From a checkpoint of a small image diffusion model.
Model: 3.2M parameters, 32-pixel images, arch dit, norm layernorm, activation swiglu, layers 10.
Data: trained on photos with spoken descriptions (Open Images, Localized Narratives), 7.0 epochs.
Rows from block 4 of a small image diffusion model, named by matrix and row number. Rows with one number belong to one neuron. Each number is 128 + 32 x the weight over its row's rms, rounded and kept within 0 to 255. All counts start at 0. Numbers have three digits each.
Before each neuron's rows are labels from the 100 images, of 14976 (inputs lightly noised), where the neuron reaches its largest size: "peak at" is the part of the image that holds the peak. Only what is clearly more common there than usual is listed. The data: photos with spoken descriptions (Open Images, Localized Narratives). In brackets: how many of the 100.
# gate: MLP gate (model.blocks.4.mlp.gate.weight, 256x128), inputs 64-127
# fc1: MLP up (model.blocks.4.mlp.fc1.weight, 256x128), inputs 64-127
# fc2: MLP down (model.blocks.4.mlp.fc2.weight, 128x256, transposed), outputs 64-127

peak at: top centre (28)
gate.167:121104106159160095152100169143133089156135116126123207152146150129137136113147086155100119142153175124133142203096089120186112162151143150145078115117164064098083129123149118184138098086155106
fc1.167:179107110108151122128185138161116110156138136178139185142086157138126136158106106128155130133197157149135171094102179120102126115159133183120119128087121163101113118121115131179151143129186166
fc2.167:166084137121111117137151073150114200095107154070148120113133156079090156088166146135125140151119116130143153099137181090116186107121105088124098128131090046187138102100116115169160096120169173

peak at: bottom right (37)
gate.1:136112129075165109139081088192114056115096144150200104132113125135162183131140102119157117139135172129117097098127083093131052101124164161159127135096152099152113136118118170107116090202099099
fc1.1:135124125081164116107084129139131067071155170142120144139089123131119138145173124145107217153065098122103106142140102095085120103132095127190105143026160109122132153096110116141175074088105169
fc2.1:123140091107138122071116110152116035121166098154149130120155112150124166106218066118117099098101082130120111121110118103130150141152172154148132133073133086163159119138116180119085189208076097

peak at: bottom left (27); top left (26)
gate.52:120140096094134139070120110125181125127098193061128096203122196153169092125083162162175159138135102161133143141139064125140123116154135096084121164180106156174185133159134183168123099165095128
fc1.52:037133132079132172108095069143135170142110145116113132232102154064203142145153136122149168088117111129174124146146089056160110079116187191106117088129046144166148173108088096087167143130140135
fc2.52:128126140112229139133150152155087103119141173097117101095112073139094117118025125050148056135140107119061117115071163160118112112102137138138126075132138113089162132107107080153110157150121105

peak at: top left (27)
gate.214:156105090092161160132186157147079175192096134120110107179157121142092162106085128159118112055155094152179088148094152140117096116112096047142146094147137095168154143126153125064109054128180079
fc1.214:137055132100155125125191104146110227138087103107118110145144128132143122103167076151115123115122163094100118129091153153116083094162073132081123137170146102174120101132125142115146120022165093
fc2.214:141092101115146161128082138093141151143188088126127113147116072124080085157096129142125090088130150099122132091111061165101129127098097110127060144127115099099132098161167123146161104116062176

peak at: bottom right (27)
gate.65:153134140192141133103108134151115093153136127111130155125138154113086120142131081123147160139096085155132190155132112144113137118120133169158157100094117096120142131189166111132119106137115136
fc1.65:127118100079194092156127142160173147130091114111110190124140118169141147109145188148096185110135174066136186135105105024127139088142173092168073184131100159143088161100078115123097136083146156
fc2.65:104113072096095145136106166168117177161098125131122100121148122101177096095185080150144166167134124113146074125154114122051146130149178113159153144172168101117120100121128118116112109124160118

peak at: top centre (29)
gate.250:131125099121160098109121134048058181131077137097100154155103180118139185137128147131140180133206066136113192207117117066150147138135147165063159129143085153100118105156161143170125154180136131
fc1.250:097100156157135139119172175184175075132168148138159096121134126163086098126094172130189060093100186120128092105106173127114091125142169097155116129117117125147158121163094125117126141080101169
fc2.250:133134134084150137086113185075089211115140153123149120104126125150088136102081162119105160112129136100136168087105089116135155117088070167115133147161144136141137108100108091097163084125056192

peak at: centre (36)
gate.164:123101100123152116111124149189103112103147181164158104099141115108068130106090136093115112100077157137054151184116101133209087078064123127152090116196118131151169092141128106068141173095117145
fc1.164:104137052127129147092158129164063122091190106049142118164132157130066097160185105079161108137118179094076130125122116138128143102162103196079115154113089080163116162158151112092153121144121196
fc2.164:158148162108150136130147095092181142152223183133147116097126086136130125106051150103157136162154109099105102030108125116110187119104103190168137107131129208132167136113136129144105126153097112

peak at: middle right (33)
gate.197:179127131132169166118184132130121109109182189102137113120158122187112118116110057123119078106203206111089138144090151177081129125168142062100097140172098110216096145123140169198131082107113147
fc1.197:079139155141105143122082143098124169143077072072070231131177116116178128131121112071127156074158112185126100149159143064143133141121149096122157124069160137077100094057125121058143140140168152
fc2.197:095116116110108132107132086172137114154064196141157121138147163119128149118192104168145091165105105110092147144162084144142114117126058217138128094080132110108100136108103177096046074131131125

peak at: bottom left (26)
gate.107:059069129153064147128117096101118119121118095158051163182104144139152158120097154160168150122106114123152209144128083134156106181115070134112113079189127128103125105192117126096159141147153123
fc1.107:162165168130158108108157133081120139118159175175156122171107142175127107112127088117094049113105097110062083146105162112075141093128139120110098128168136139146129175056160094196128084099126190
fc2.107:141141133132158152085133184106094098098151102082155119106108157098086102141055145113096182159104124140179105169097173143113155125138140149108120178129190164130150180149146137043129091091107181

peak at: bottom left (31)
gate.176:073169101123181098102111160106071095131145089114146120145182150136166158133161075126129161135143146115206070132145083086108142138131152159169152092139101120089112108123157071136104088157119152
fc1.176:150120120139068127091084178104167074103184067115170105106136114171143164145144120112160186104145116149190137085149125158180136109140140118097142116172138107087141077110108112184123192155121102
fc2.176:138094182111188139164183094113155120128119138148076143138148171107155159122123128107114114125115125130100069239161135183088121103068158150085125108179121098125117096150119131115175227126141186

peak at: middle right (30)
gate.78:167174156168183130113127106140132136083108168143131114102126103121146159112123102109143138143131139076153143128072126070151144131135118150163133134195127177207110108124140127135051171175139120
fc1.78:130116108110051116227121117153091140166123102091155091137175118113152073119182120112162103169144124235129121125160175161126110129124168097137131104025122120087140075119158117095186094100144157
fc2.78:102177151158151115066184109153056124109149155141129111138092170118147152112166077155126143171143099083133127126126112047101141120181087142170116146137156114204131165151158073073095109104097155

peak at: top right (39); top left (39)
gate.29:187115110084120141152192137156069077112136120045060156136162138104083177075091044143129117124121131131166182100174158146067139127126108155155148092139151107122136120119132147163093171100126121
fc1.29:151139129193182105132082112113144147163034179153199057147131132138126091119133138058126077100153105106105088129125185104117119135056126069176154144171088087083090175141145080140102148166114162
fc2.29:107166123089111125078146126131149101122158136141164192153135176136069132166169159141134107139121148123110219169161073150113154130055140158180128160132161077206129054156140087080145144122127068

peak at: top centre (36); top left (29)
gate.150:116182194099137099150124167120071144075140140136078099118152077140165117150130126091181095111200160168124164126153141125103195093121147106131111086087089133118119111143135139163126145149093158
fc1.150:149196155111054133055099120129109080144113205157092121135155122110167058094147048133122157148168094161104152218116092118145121163152151101126158132150104110162160129156170146177074131101119115
fc2.150:097130114152139133164160158093143161140147045153145094149135127127129120130184100133155087182078132147113127103127178148098142117101092178084144121088127141103148099087142164154102095115071176

peak at: top left (36); top right (25)
gate.34:155144149123212130099136139187118174036161140059174116164106178103181148078083114124130180124095137180087172178155116141170137079168119127099132154131125151162148137118187142196149094132125143
fc1.34:126093094052145157090125146128134138122163149117159124197159099116173107137142135107134072159087086119139137168080122132186131126183122108109104162111111121170130084166108180139120086152163096
fc2.34:083095064139031145169117089195113088081109092117110151092146109125130103157138090107101121107168126125142105066149149154143082125139096126106120131141087112112116089129115164139150159086096163

peak at: centre (43)
gate.24:160129108149158095167054083153107182136100091122154170148137116143120110092127132156109153112072157150125112106058182133140109105095129183128153107107101146098074117059127139131124127161126130
fc1.24:072097143152128135128131201124131065111069167167172131131186151135152111121118112153138095109117085111117119134172089126119158218132126090175111104149097050141177141156118149149159190145183106
fc2.24:086092068129142130103044056147153143140120092108172170110120143124126096135160161129096130122081172143161106138222123119139141145151165079136142142174079164091112127112096094115124140175173107

peak at: top centre (29); top right (27)
gate.26:131121081140138118094181123150146094108151032075113180131144121158061143143133086122109115152139119111149094116157089160124122059163089188146106088131193134176119109125164078153166101075139127
fc1.26:134114122079163149100116094131195095091111174115157166149075127073164165182078173103124086099057117085110130122111047158131116092144107106074142140178122126089125141132128056119175092124120165
fc2.26:120130138128048136135091066152125191111097142129079137133068127109085130102128113166113125097154120141145136110102171171068188082135077113120124140130125085131088152116185104101136126188131181

peak at: top centre (28)
gate.61:094117123143113148120101121104128120106153225109086174172134203100169124105120180171125124085176131198129165144109141118191141153158099154149142081119108123172129144111085140194172133131161127
fc1.61:125103146140120052111128129128107160088163042135115070060128088166119116128079044121140088173154089075155138103144099117125133116164134063114127179112110136107148075182155198089116133127090101
fc2.61:139115078109182126120147189121098116137156150066158049096137129117107138111097069117098150128032101105131164131122120082144128147136091134150088096136148061049131101173134074167196142090136099

peak at: top centre (31)
gate.200:119114126110100140102142149086119096138101116126081168198160169132129101141150114090147164095182132121118162130105100137112147127145143162108102062132120159118042145044109140129191122121145091
fc1.200:103172090112139147111108177100143153172068114092103131102099123120107088134103196071122126035169107072150121128130103128095094128147104107204166104124167154112114140163150123065134185180091127
fc2.200:125179161101173129108105114161132193151155177168134124138123173122153078153118144139150134121211107129158143149091139132112107143090146087065120151064127129146117068159142081148130157120110120

peak at: middle right (28)
gate.105:187159149160164138113138137092122080124160172169172105087121103149134138107112143139108093139203148175112117147122088182097158117115105151082115107227072093172128140135143031157123119079164111
fc1.105:089122170114118102131110199144127123123082134130126111111161111094134092144112151123106135124117114173124158127147102110180100128104180159170081031064086088071166122107119137114174134088102133
fc2.105:114100215111163137165138173138105091106065086169153118160097095133133130137132178197140068081199179151149121094126126130120085122096116122134145110091139195068108214124153156115105119122164148

peak at: top right (26)
gate.44:117155168131058167139168187150131118146110046085114158139187149149106158097191168170151139132136111129118155105099126117135133162142138127072083102153132146145173159175144130106069124162103112
fc1.44:074156158116167151123122138088078137102121084132106151123099171107148173123049126134145082085103160090142102126157090009098140131116172100153110157148139133125122084121114176070140148124094150
fc2.44:132126124102171117137129100165084115144168043126123077142132096128196096141131151142114118104095140139172143145114146059136096163108168160107166146078129164117143128112115175083063172166144121

peak at: middle left (28)
gate.20:140094103103179126064175087134156141104167152121092144137161139130123148128102110166147102122168167092145130181138150116098139101162071127085105153147097113101123120113104088166113159081146138
fc1.20:183165145161118128125183115116111133148168078118114115121142059135090118129119137181134104166121143091148128162139100158135182132096140120087106159092161120099127167095148125134096161047100175
fc2.20:129110179096160107080157087117097088143127149164128151143153182157103215127151176107123109148150142131094124166148197143114194155088181161167095151130138156155123093156141137088160059132173150

peak at: top right (29)
gate.95:166171114135070128138153142109064080095112107088094190142169130132164136132159076108108107145227162139128146151128072092112106118173114084160117100086061104092138129121132095166141114164132075
fc1.95:117116127106101100119088157134063118153183114148148164110166143118115120119142157089147104182175108175107098218157125124142144171130063104171084099144056087126179144134144137167132107107104106
fc2.95:118116132154126115119172095135168115064075124160087162137123136131098175152086105150143101162202112139138103124126060206139147125091182142103156124151130172108119129170139177092118141180157115

peak at: bottom right (25)
gate.154:089068175155119122159051122109123126068130089123136160145158206083132095102137130188140132102067099155149167121125102118144150145129140170114138098140119161125153101180093172143174108135160162
fc1.154:160058079184141176101132131078131131140118119092161106105178173156108074139159165061107093160130171159108158146150119148091112076132206141178100077195139092108130180176132087134100078107163118
fc2.154:133194195129159144056138109196123199128146083139115110148141140106124144150083184123152138127150121110158138138119115071073120147113075098102121113103110122139127159147108173115192184134115078

peak at: bottom centre (28)
gate.247:148077207125093104155067104129090070141067167120138110112189121117116152098116063087141111165108155179105141151177170121105169172137122109185154166078158094129147125177143114099150126164098157
fc1.247:094100107098118135210179049131153192117145082112112133106117107111139138108159202093139142090106134101143140079112112154133073087159171174149114137145126194093115153108146142196140142096159129
fc2.247:148090106134117124102055211098140074128146119145116132135098104163132134115122082079167089148117130108139119163104101114182175124165188104185163155145106176124144109136169115172115180137123148

peak at: top centre (30)
gate.219:192117150142181216105141155154097133114149179112123125186137055167115136115164096163140051099125149185129129153130106131096132105169139145114122207170142192144164166118100151118151133148164160
fc1.219:186145145171110123194159087114131119097183117107123081129113108098146140043131093152153161143100137114119120124117141114121116135127098109124142135147123154180104080175178189134105133133126091
fc2.219:067088141184129101120109176097163125137096082090175176163130121101109134079128138193073086090148141116112165126142090117164106137122129138144161113081140177121133128120133144091138079130116144

peak at: middle right (29)
gate.146:096134099131175140179079111117142147142161139149043132155099162071149135091153125178151140111106156170100130127122089091167047132141095168118137157141160120102110040128153107101128116122119135
fc1.146:163125084117187143154206131130163099128122167163130080142114109098109106078134148130124193133133134097141079127127052188167135086164114152098134175097121102107131145089127084109098108109122114
fc2.146:145089148142133121044095131125153189143107129132107169146123097122165164164081048092151192143146096123150118161141172182121136124105105110129130155104150130170153101124108110120068138141130108

peak at: top centre (38); top right (27)
gate.16:093118127117186138072152176084124099060141111065110119143145210085139095120138122093134095128120118157241138136180148198126118101159141092139145175148102148175171173125155106091169119157123104
fc1.16:167122132139173137169060099076080055133123081186128078151139138150117137128108107132116116155128123095137114118104148120173135182097198146108116091123102081050058159214127189086130151150151126
fc2.16:132081116158083144150090085072097208145092095149197165123164139113135124109156151155099107081136110151231136151121047110128132137157160120116154090144091157063142097090110180149147151092106126

peak at: top centre (31)
gate.86:109171160131148166134153142090075120102121133107065108125164085170131095121113097146155114158170183141145208147114075130108080082119106123150132139111110174160171160161153171171145098192185098
fc1.86:121122116155085130117133182067162131135132122129173187126163179091143139160157135079178148136158062181097223132122147167164094149163128141124060132178165080094118102104116103130152135096137122
fc2.86:139172155079133124061187198151166200175103172125118113113149152127117137165109124020183093149117128145110186116149168136116150116070067127118129151161146160067131096131103140151131095185089103

peak at: top centre (33)
gate.129:161018131136155110117128194127104148079129129129074049116145134117161164142139098112087075118158122119173155148124183109103100117149112136122135095126106131138131091121134151159092194121120090
fc1.129:163070089109139081092168131122151107073115132099060137141161142137171143123127061141007143064120135128161106144117155107123134107120113116091109137122122148082121094123147122108092097123091117
fc2.129:093185096151094144232131138097171172136158126071112102156108141138152153152155140145146176124151169142140168077114144074146185126111096103145093153158106095112116140121131145112182035113141141

peak at: top right (29); top left (29)
gate.43:115188123063174129167145137180127088119164112160133077106083096063187102148132106119145151125168139140146130126158096128178100200139132135190155161124127177134148093136085177074095103066164127
fc1.43:091106182117139137121161159069156103065136033099152122128133146158166156144087132160113165157119143095106169163141120166107088053122140101181103142095160130130098137161162125181154179093115133
fc2.43:103101132142115157165150150093149082181156147066132099096096108120157138135137136149103111107140107156120105093122158153121127141084129158073131134046127160106174152116166117170172180108151108

peak at: top left (38)
gate.217:135106130030145103130166112103144158072166129152077152169192136194106104141102137185112160153122171167101144187145179169147162119130104128113167131134147086198116099125107176153164139116096138
fc1.217:160104148177183121149063127123084118127142133081162122077109126118164129134145129101124144090101158165155152128142141125071167105131095123104143061123141146067155127088117088134112144191132065
fc2.217:102135051108073136087086125134138099134113159155107135114121116133156165111190113197125126150140160121152157143122162143103146143160030116114138161133182086083114182163106140128097148081111155

peak at: top centre (30)
gate.0:187149144124179093138144183123096196148103137151086087162190095123153135155118102114130121149153107115131142112139156117160143147115142123167147099181140097136140166115148080114114117119050132
fc1.0:096153142092144168132133128078137175115090121145115084113098076140177126164153100101138183132092081204123121118139151175145164126131108099120108119132060135167096142132181145086148103139159103
fc2.0:171144131090109116118161164081170152109143137107141108149090162140139183156126125165143163117129078184157158098126095109096101125122112194117124107098179109122095144079122128120146131172039144

peak at: middle left (42)
gate.218:131046144125169140196150146129171158126133102139155087100131130100118132135131140126190041146139151111116176080096132104169147136130161076176116142144086115117147149156128120079090146192129143
fc1.218:136166110124137122126112114150058106126125166104122099137142146128137087169128097162158111147101119150122084124118163156082132090129183095159100166125144091105164088133095167241210099100054141
fc2.218:112059119108147123095097083157089158076165143152121156109147124136214120118180115105131105143125117113133149147060091137150119125111194144152186079138153142092125158185136150168173160169171131

peak at: centre (41)
gate.144:136126157085158094068049082116073127140132167107170154118138062174136116157161140076106125122137170110108161146066192107123205111113090154167109079097112107048081116102176110096100102166168165
fc1.144:135178087088096115130135203091137151137111144131146104107155125161219183117100131118148094128119100123082196145186106092236092114137074072132140112104084130164121121160159083132168127114160152
fc2.144:119138085135169135122170111111159166155067144144116145134105142084074155156100140099075101122131146153186176164159194139212175145050127110127123128114091101168112101105136111133148095189150134