Rows from block 4, named by matrix and row number. Rows with one number belong to one attention dimension. Each number is 200 + 40 x the weight over the matrix's rms, rounded and kept within 0 to 999. All counts start at 0.
# v: attention query, key and value (stacked) (model.blocks.4.attn.qkv.weight, 384x128, the v third), inputs 0-127
# proj: attention output (model.blocks.4.attn.proj.weight, 128x128, transposed), outputs 0-127
v.94,238,165,107,179,141,244,166,189,147,166,240,238,159,180,227,188,185,204,228,212,190,247,198,199,110,169,223,137,157,245,214,208,149,222,203,199,222,244,180,212,157,242,232,187,189,266,209,216,208,188,161,177,226,235,228,188,292,235,208,151,221,259,223,188,185,170,185,257,180,215,194,207,198,221,170,184,234,229,260,228,184,220,215,172,225,219,136,158,223,274,217,227,206,201,205,156,142,124,226,222,220,182,310,184,229,214,189,250,211,245,189,175,245,228,261,258,166,144,226,170,245,174,229,179,182,262,167,236
proj.94,221,214,238,186,233,220,216,212,146,224,132,182,167,203,197,261,172,231,185,200,196,170,273,237,116,186,193,181,144,220,173,221,245,229,155,200,166,215,189,134,207,206,200,180,197,228,111,195,218,164,222,230,209,220,146,217,187,167,153,214,245,205,171,194,281,215,209,147,183,233,179,233,246,199,229,233,242,178,157,179,199,240,249,149,237,224,215,261,227,209,201,201,141,231,179,176,245,136,230,224,180,213,164,230,167,169,191,159,180,181,224,184,204,188,210,170,221,163,173,190,203,297,202,208,219,280,218,246
v.95,206,202,157,191,233,339,135,281,162,215,179,191,166,193,250,279,175,245,63,171,149,202,199,184,207,250,148,208,180,173,197,207,189,160,217,222,211,180,196,181,148,153,180,236,242,223,164,250,144,264,201,182,197,147,193,125,204,136,176,234,204,217,136,203,187,227,262,162,181,273,142,239,189,188,229,214,189,227,246,171,218,279,168,235,221,242,122,157,201,196,113,207,184,243,265,262,198,163,223,260,221,112,204,174,271,148,225,228,262,314,271,202,231,180,218,258,257,166,167,135,132,262,254,188,153,197,268,198
proj.95,270,180,251,264,206,159,232,198,191,207,165,288,196,177,183,238,147,205,231,224,131,123,186,211,178,252,285,259,245,186,194,185,217,232,234,158,183,256,253,166,283,201,95,217,192,211,206,137,234,207,277,203,178,214,170,148,211,203,202,154,170,225,196,199,249,207,261,188,187,235,194,287,227,266,200,224,250,151,152,147,152,201,176,183,186,241,208,199,189,230,263,221,174,206,177,210,182,181,172,208,190,222,234,176,183,214,186,208,219,238,230,142,226,266,251,144,169,145,218,203,196,173,245,254,202,212,223,152
v.96,162,212,249,223,229,230,191,196,177,235,228,176,273,229,214,234,205,233,198,223,199,169,188,171,213,244,156,234,185,178,185,202,207,173,229,194,183,183,226,218,122,212,195,164,198,221,193,161,191,226,211,175,191,177,198,254,162,225,171,226,148,175,240,144,176,211,224,189,174,258,147,185,194,236,213,145,176,170,104,220,207,156,176,229,211,251,216,238,187,263,228,150,206,223,229,180,264,200,229,220,171,223,185,230,284,219,126,244,252,180,168,196,192,233,129,148,142,175,179,183,214,211,188,226,223,149,198,235
proj.96,143,189,199,189,154,152,194,180,221,241,253,230,199,212,214,165,159,187,207,191,132,166,199,170,207,305,271,265,231,289,183,205,200,167,224,149,211,176,186,216,181,202,157,218,197,182,197,245,189,226,213,200,234,212,209,204,195,209,194,186,270,186,165,198,185,171,188,165,150,205,211,173,183,272,148,263,224,220,247,201,193,207,157,183,182,193,203,214,187,180,231,180,220,230,217,221,202,207,176,198,209,186,144,229,198,229,223,184,161,185,150,170,187,190,155,181,211,215,181,199,217,201,205,171,223,213,172,221
v.97,185,174,209,153,308,154,240,126,254,262,231,223,230,158,194,215,309,222,260,212,116,194,208,138,171,184,230,191,158,225,222,195,239,260,209,188,216,180,178,68,118,182,220,167,192,124,171,172,101,197,130,205,165,204,235,120,231,120,281,213,181,214,213,187,138,95,143,214,211,200,290,204,165,226,159,167,161,198,228,233,146,233,190,217,248,145,172,171,205,139,227,241,204,233,241,213,217,203,203,154,249,195,164,282,139,227,217,303,187,185,226,189,205,137,178,243,230,242,198,231,221,234,170,262,145,222,196,181
proj.97,159,149,181,279,198,171,144,258,228,205,177,162,132,207,220,275,250,229,184,188,210,178,205,251,192,164,161,198,167,256,182,227,224,237,207,171,145,204,207,256,196,231,300,143,135,199,196,195,230,217,251,199,169,170,192,194,212,242,133,241,231,195,167,201,140,127,169,196,206,165,171,112,263,184,148,237,192,200,213,230,226,125,202,196,217,205,213,180,168,247,128,196,174,240,243,212,219,180,195,217,309,192,225,103,218,202,199,210,187,147,195,204,178,302,197,235,169,198,132,187,173,173,157,199,170,225,180,213
v.98,207,181,225,215,240,227,191,255,168,217,269,212,197,256,134,154,160,204,219,212,216,216,230,144,202,248,175,192,203,242,229,207,212,174,175,182,221,227,283,175,173,184,275,210,212,198,209,219,177,199,160,226,181,271,202,234,129,129,249,245,191,201,179,155,170,188,233,158,210,227,226,212,224,223,189,230,165,282,201,188,187,175,208,298,216,213,93,194,238,218,194,137,253,224,230,243,238,186,212,226,255,216,214,173,166,145,146,141,210,249,208,156,174,155,179,242,187,161,97,179,220,174,231,223,148,165,182,238
proj.98,196,188,202,214,214,141,163,241,139,183,150,175,198,220,223,211,177,173,283,261,254,233,221,224,176,262,155,183,239,209,200,201,194,227,189,213,218,228,247,193,212,159,173,247,204,196,164,169,195,232,210,228,245,164,185,246,234,177,157,142,195,207,193,168,234,145,214,187,216,200,206,179,216,270,206,241,191,244,148,182,141,232,171,213,205,205,164,188,247,199,279,161,214,220,262,261,238,191,214,181,232,224,182,124,206,174,210,180,260,218,216,183,150,245,182,212,174,259,256,229,216,162,238,192,207,191,234,225
v.99,290,201,241,190,219,174,192,207,186,167,191,167,169,249,202,126,190,205,191,153,183,160,219,203,251,238,224,146,183,199,255,206,216,95,153,185,170,208,213,209,157,244,286,171,180,210,263,217,200,141,258,280,203,191,244,178,201,232,244,238,240,158,181,204,193,164,164,220,203,287,242,205,237,198,193,184,147,163,232,195,163,145,233,168,220,203,192,264,234,186,176,183,164,225,220,197,249,216,233,145,163,220,239,261,151,264,156,140,149,195,227,200,157,81,191,188,261,178,208,179,120,248,230,210,195,205,306,287
proj.99,213,217,199,198,154,276,144,189,236,216,218,210,184,221,177,199,207,175,190,185,216,241,195,251,201,183,169,121,185,193,173,232,179,158,182,162,195,205,193,147,251,217,177,183,208,190,121,216,166,253,122,181,180,154,253,207,197,143,147,181,193,168,224,156,168,225,189,185,188,192,225,191,194,245,254,234,231,96,198,130,248,151,143,140,150,206,203,240,200,205,169,164,154,245,226,206,219,196,190,155,214,169,170,194,251,172,183,162,198,209,224,186,207,248,197,211,181,201,145,202,219,220,227,238,208,258,222,150
v.100,219,191,270,191,246,223,108,219,220,176,191,187,259,209,249,270,181,204,239,249,184,212,162,152,217,253,193,229,104,203,187,198,130,222,227,237,209,103,248,179,118,164,166,189,202,242,132,193,115,259,258,232,158,130,230,238,155,242,241,206,213,254,206,192,176,150,250,160,235,207,215,178,259,195,170,183,198,148,136,217,168,207,148,283,161,231,176,182,200,268,218,211,158,216,193,216,238,219,216,260,157,284,244,198,144,206,123,247,220,191,213,199,227,233,258,210,244,220,187,196,217,194,190,135,256,288,200,148
proj.100,216,186,244,128,201,187,233,233,241,170,256,230,175,213,212,166,135,144,181,220,233,178,174,258,233,200,155,186,210,169,194,180,216,188,177,139,198,201,224,198,185,198,181,224,257,224,231,278,227,152,265,127,204,223,243,235,219,236,180,219,216,163,202,205,187,243,226,187,237,180,259,189,178,183,118,272,137,264,191,237,199,213,157,211,172,201,170,227,197,176,220,216,204,158,252,214,185,264,230,204,104,165,232,146,199,229,199,193,231,203,228,182,231,238,175,232,207,174,272,218,212,155,192,266,197,210,218,206
v.101,140,194,188,227,253,140,209,156,211,155,184,301,270,158,241,246,216,193,180,240,206,209,216,171,191,190,189,207,186,192,173,206,218,236,140,254,192,213,166,175,209,246,278,237,260,195,189,196,221,205,208,203,194,192,249,238,252,157,239,212,209,231,223,189,160,221,239,183,247,187,181,207,249,191,251,172,174,205,208,232,220,166,161,250,234,196,219,224,220,205,249,198,166,250,209,238,201,126,165,161,140,206,191,138,154,254,260,198,134,165,141,202,281,178,217,148,212,234,204,174,194,140,178,168,158,199,143,154
proj.101,125,181,185,177,232,160,211,220,225,174,206,170,163,169,177,209,239,244,223,243,195,200,125,131,242,184,181,211,156,219,250,210,206,200,211,144,221,119,217,205,161,204,265,249,200,200,151,173,234,130,194,192,183,234,147,199,241,155,158,157,174,204,219,165,287,289,154,192,198,210,183,203,208,140,191,178,234,302,196,192,222,179,209,189,237,197,189,233,187,223,225,271,221,177,224,279,213,203,214,137,175,229,143,158,209,206,202,156,223,187,190,186,200,161,214,214,178,152,186,209,204,178,192,255,230,116,222,115
v.102,211,202,220,162,196,207,227,208,215,142,98,247,219,156,219,182,191,232,259,193,222,176,214,223,165,180,215,196,190,215,213,196,197,152,171,191,166,174,156,240,202,224,195,119,242,210,200,136,212,233,197,201,210,218,181,193,180,86,208,178,191,255,180,235,239,181,217,181,152,205,268,191,261,234,219,297,181,261,270,240,135,215,194,268,223,198,155,183,133,231,192,235,212,237,206,187,191,102,184,231,214,225,229,136,152,115,313,299,231,208,152,155,321,235,213,235,258,185,192,224,142,185,192,190,220,223,213,221
proj.102,211,182,262,192,176,244,222,252,190,157,243,244,138,203,188,185,139,186,241,230,262,160,193,163,231,172,78,265,153,127,273,196,196,198,239,221,176,181,149,179,209,214,155,192,182,253,228,221,179,245,201,126,179,235,243,198,232,210,171,193,248,159,220,149,196,210,243,194,187,161,187,205,168,131,212,238,161,190,87,291,208,223,231,275,223,173,220,193,235,265,190,202,164,222,196,224,182,194,218,238,174,170,175,193,172,241,185,166,98,185,210,189,154,253,182,180,245,237,146,210,206,255,217,229,187,246,247,169
v.103,240,137,221,180,224,175,146,229,242,189,67,284,159,193,224,200,273,245,187,253,165,213,206,149,152,250,261,242,191,174,255,182,145,233,241,197,214,241,282,256,155,124,185,185,165,185,274,218,278,199,205,214,135,207,210,185,118,216,226,188,238,200,163,178,218,152,236,197,200,221,276,225,172,169,145,165,192,285,279,204,175,175,185,231,209,206,210,155,169,211,198,239,204,207,285,193,180,238,162,201,208,248,192,272,195,179,197,255,212,124,185,236,234,168,225,222,152,258,184,227,182,142,179,188,211,279,196,194
proj.103,163,181,197,194,263,195,219,174,223,199,214,155,263,183,199,199,135,207,226,173,165,226,220,220,231,125,228,192,211,214,221,188,188,214,189,163,248,171,207,198,212,186,179,176,181,246,181,228,171,200,177,173,226,154,233,204,238,204,214,255,256,186,192,185,106,196,221,165,202,226,209,160,142,148,190,167,217,219,173,205,265,277,188,279,188,232,235,261,202,153,128,164,207,166,228,168,177,149,235,253,166,197,166,194,176,150,219,248,203,204,281,146,172,243,206,188,180,217,230,181,165,220,173,261,151,255,240,204
v.104,285,147,212,191,149,108,238,210,169,172,228,203,209,213,223,146,217,227,185,202,211,247,259,188,179,254,266,224,193,207,258,190,156,229,200,235,234,147,234,198,167,195,190,265,189,147,170,233,130,259,225,243,203,129,214,221,152,192,163,202,188,227,222,253,191,98,176,234,169,230,43,149,221,218,156,158,211,263,184,239,219,220,164,216,218,244,207,185,196,224,208,215,219,202,164,189,162,194,286,208,190,201,185,223,301,229,180,132,175,263,239,206,235,128,242,222,175,234,229,235,187,234,239,186,224,202,224,172
proj.104,244,197,182,200,294,195,224,167,137,217,165,191,185,182,159,263,168,203,182,228,151,224,197,202,185,195,236,141,157,148,196,245,193,216,204,166,218,238,210,215,212,169,224,159,218,142,224,206,231,151,214,198,188,202,220,188,156,188,199,209,169,182,221,194,279,218,234,213,146,200,199,166,194,148,281,245,173,156,217,193,306,238,182,192,228,202,154,251,160,206,204,177,195,230,206,185,181,201,208,176,267,159,182,230,234,190,208,199,243,183,205,266,188,270,186,192,170,201,225,179,199,236,188,233,175,234,199,292
v.105,151,180,249,202,278,185,202,178,206,197,212,192,220,176,182,141,228,170,218,196,180,228,173,241,259,187,148,212,179,177,210,212,227,189,221,227,192,190,222,218,202,245,210,272,150,190,215,181,188,196,198,185,125,257,223,219,159,220,204,181,214,190,193,215,213,211,176,153,169,112,233,252,202,193,189,191,217,209,182,177,172,129,183,236,154,211,206,244,197,163,170,175,168,152,135,260,223,254,197,156,231,163,187,200,149,202,220,153,247,247,175,198,220,207,160,236,251,246,169,217,180,133,167,255,162,168,234,184
proj.105,218,179,226,166,169,238,133,188,216,195,178,169,199,157,184,188,278,176,214,206,212,198,142,205,258,194,148,187,177,210,186,159,199,165,192,230,203,192,218,268,200,229,167,196,249,169,179,205,196,225,163,191,209,189,149,234,176,168,203,234,178,182,193,202,202,208,201,202,194,223,206,234,234,201,191,198,251,219,168,207,135,169,251,192,213,214,191,206,196,254,168,215,231,253,191,252,206,178,240,213,205,201,236,172,192,179,166,230,226,208,221,244,181,125,160,177,137,226,166,215,199,222,216,150,193,138,164,168
v.106,273,227,179,202,203,160,212,179,307,190,170,145,230,148,161,102,139,196,217,172,288,155,228,152,233,135,192,167,241,234,136,178,161,122,191,221,130,191,189,223,347,173,185,202,206,183,87,199,181,205,196,181,244,182,210,224,161,233,211,183,145,154,153,215,213,247,165,158,262,130,128,185,260,163,252,293,213,211,161,165,250,175,190,215,143,201,181,217,199,159,148,176,179,146,159,193,193,218,164,158,206,174,131,189,198,195,244,152,255,205,181,286,208,302,199,248,181,265,154,179,205,219,224,199,196,212,252,254
proj.106,272,232,223,191,171,163,193,238,175,200,194,229,99,137,196,211,103,185,238,254,170,228,212,179,221,160,135,168,225,131,205,199,208,189,186,245,170,227,195,151,150,228,163,186,198,188,212,174,206,176,172,239,186,167,198,211,200,186,261,164,191,185,269,213,229,230,141,244,147,214,165,230,168,140,225,228,161,244,238,173,257,173,182,260,182,204,144,226,230,181,146,189,153,232,233,171,243,290,214,116,169,214,225,187,217,231,203,205,230,238,195,225,262,214,180,148,213,222,169,181,147,161,236,195,167,158,173,170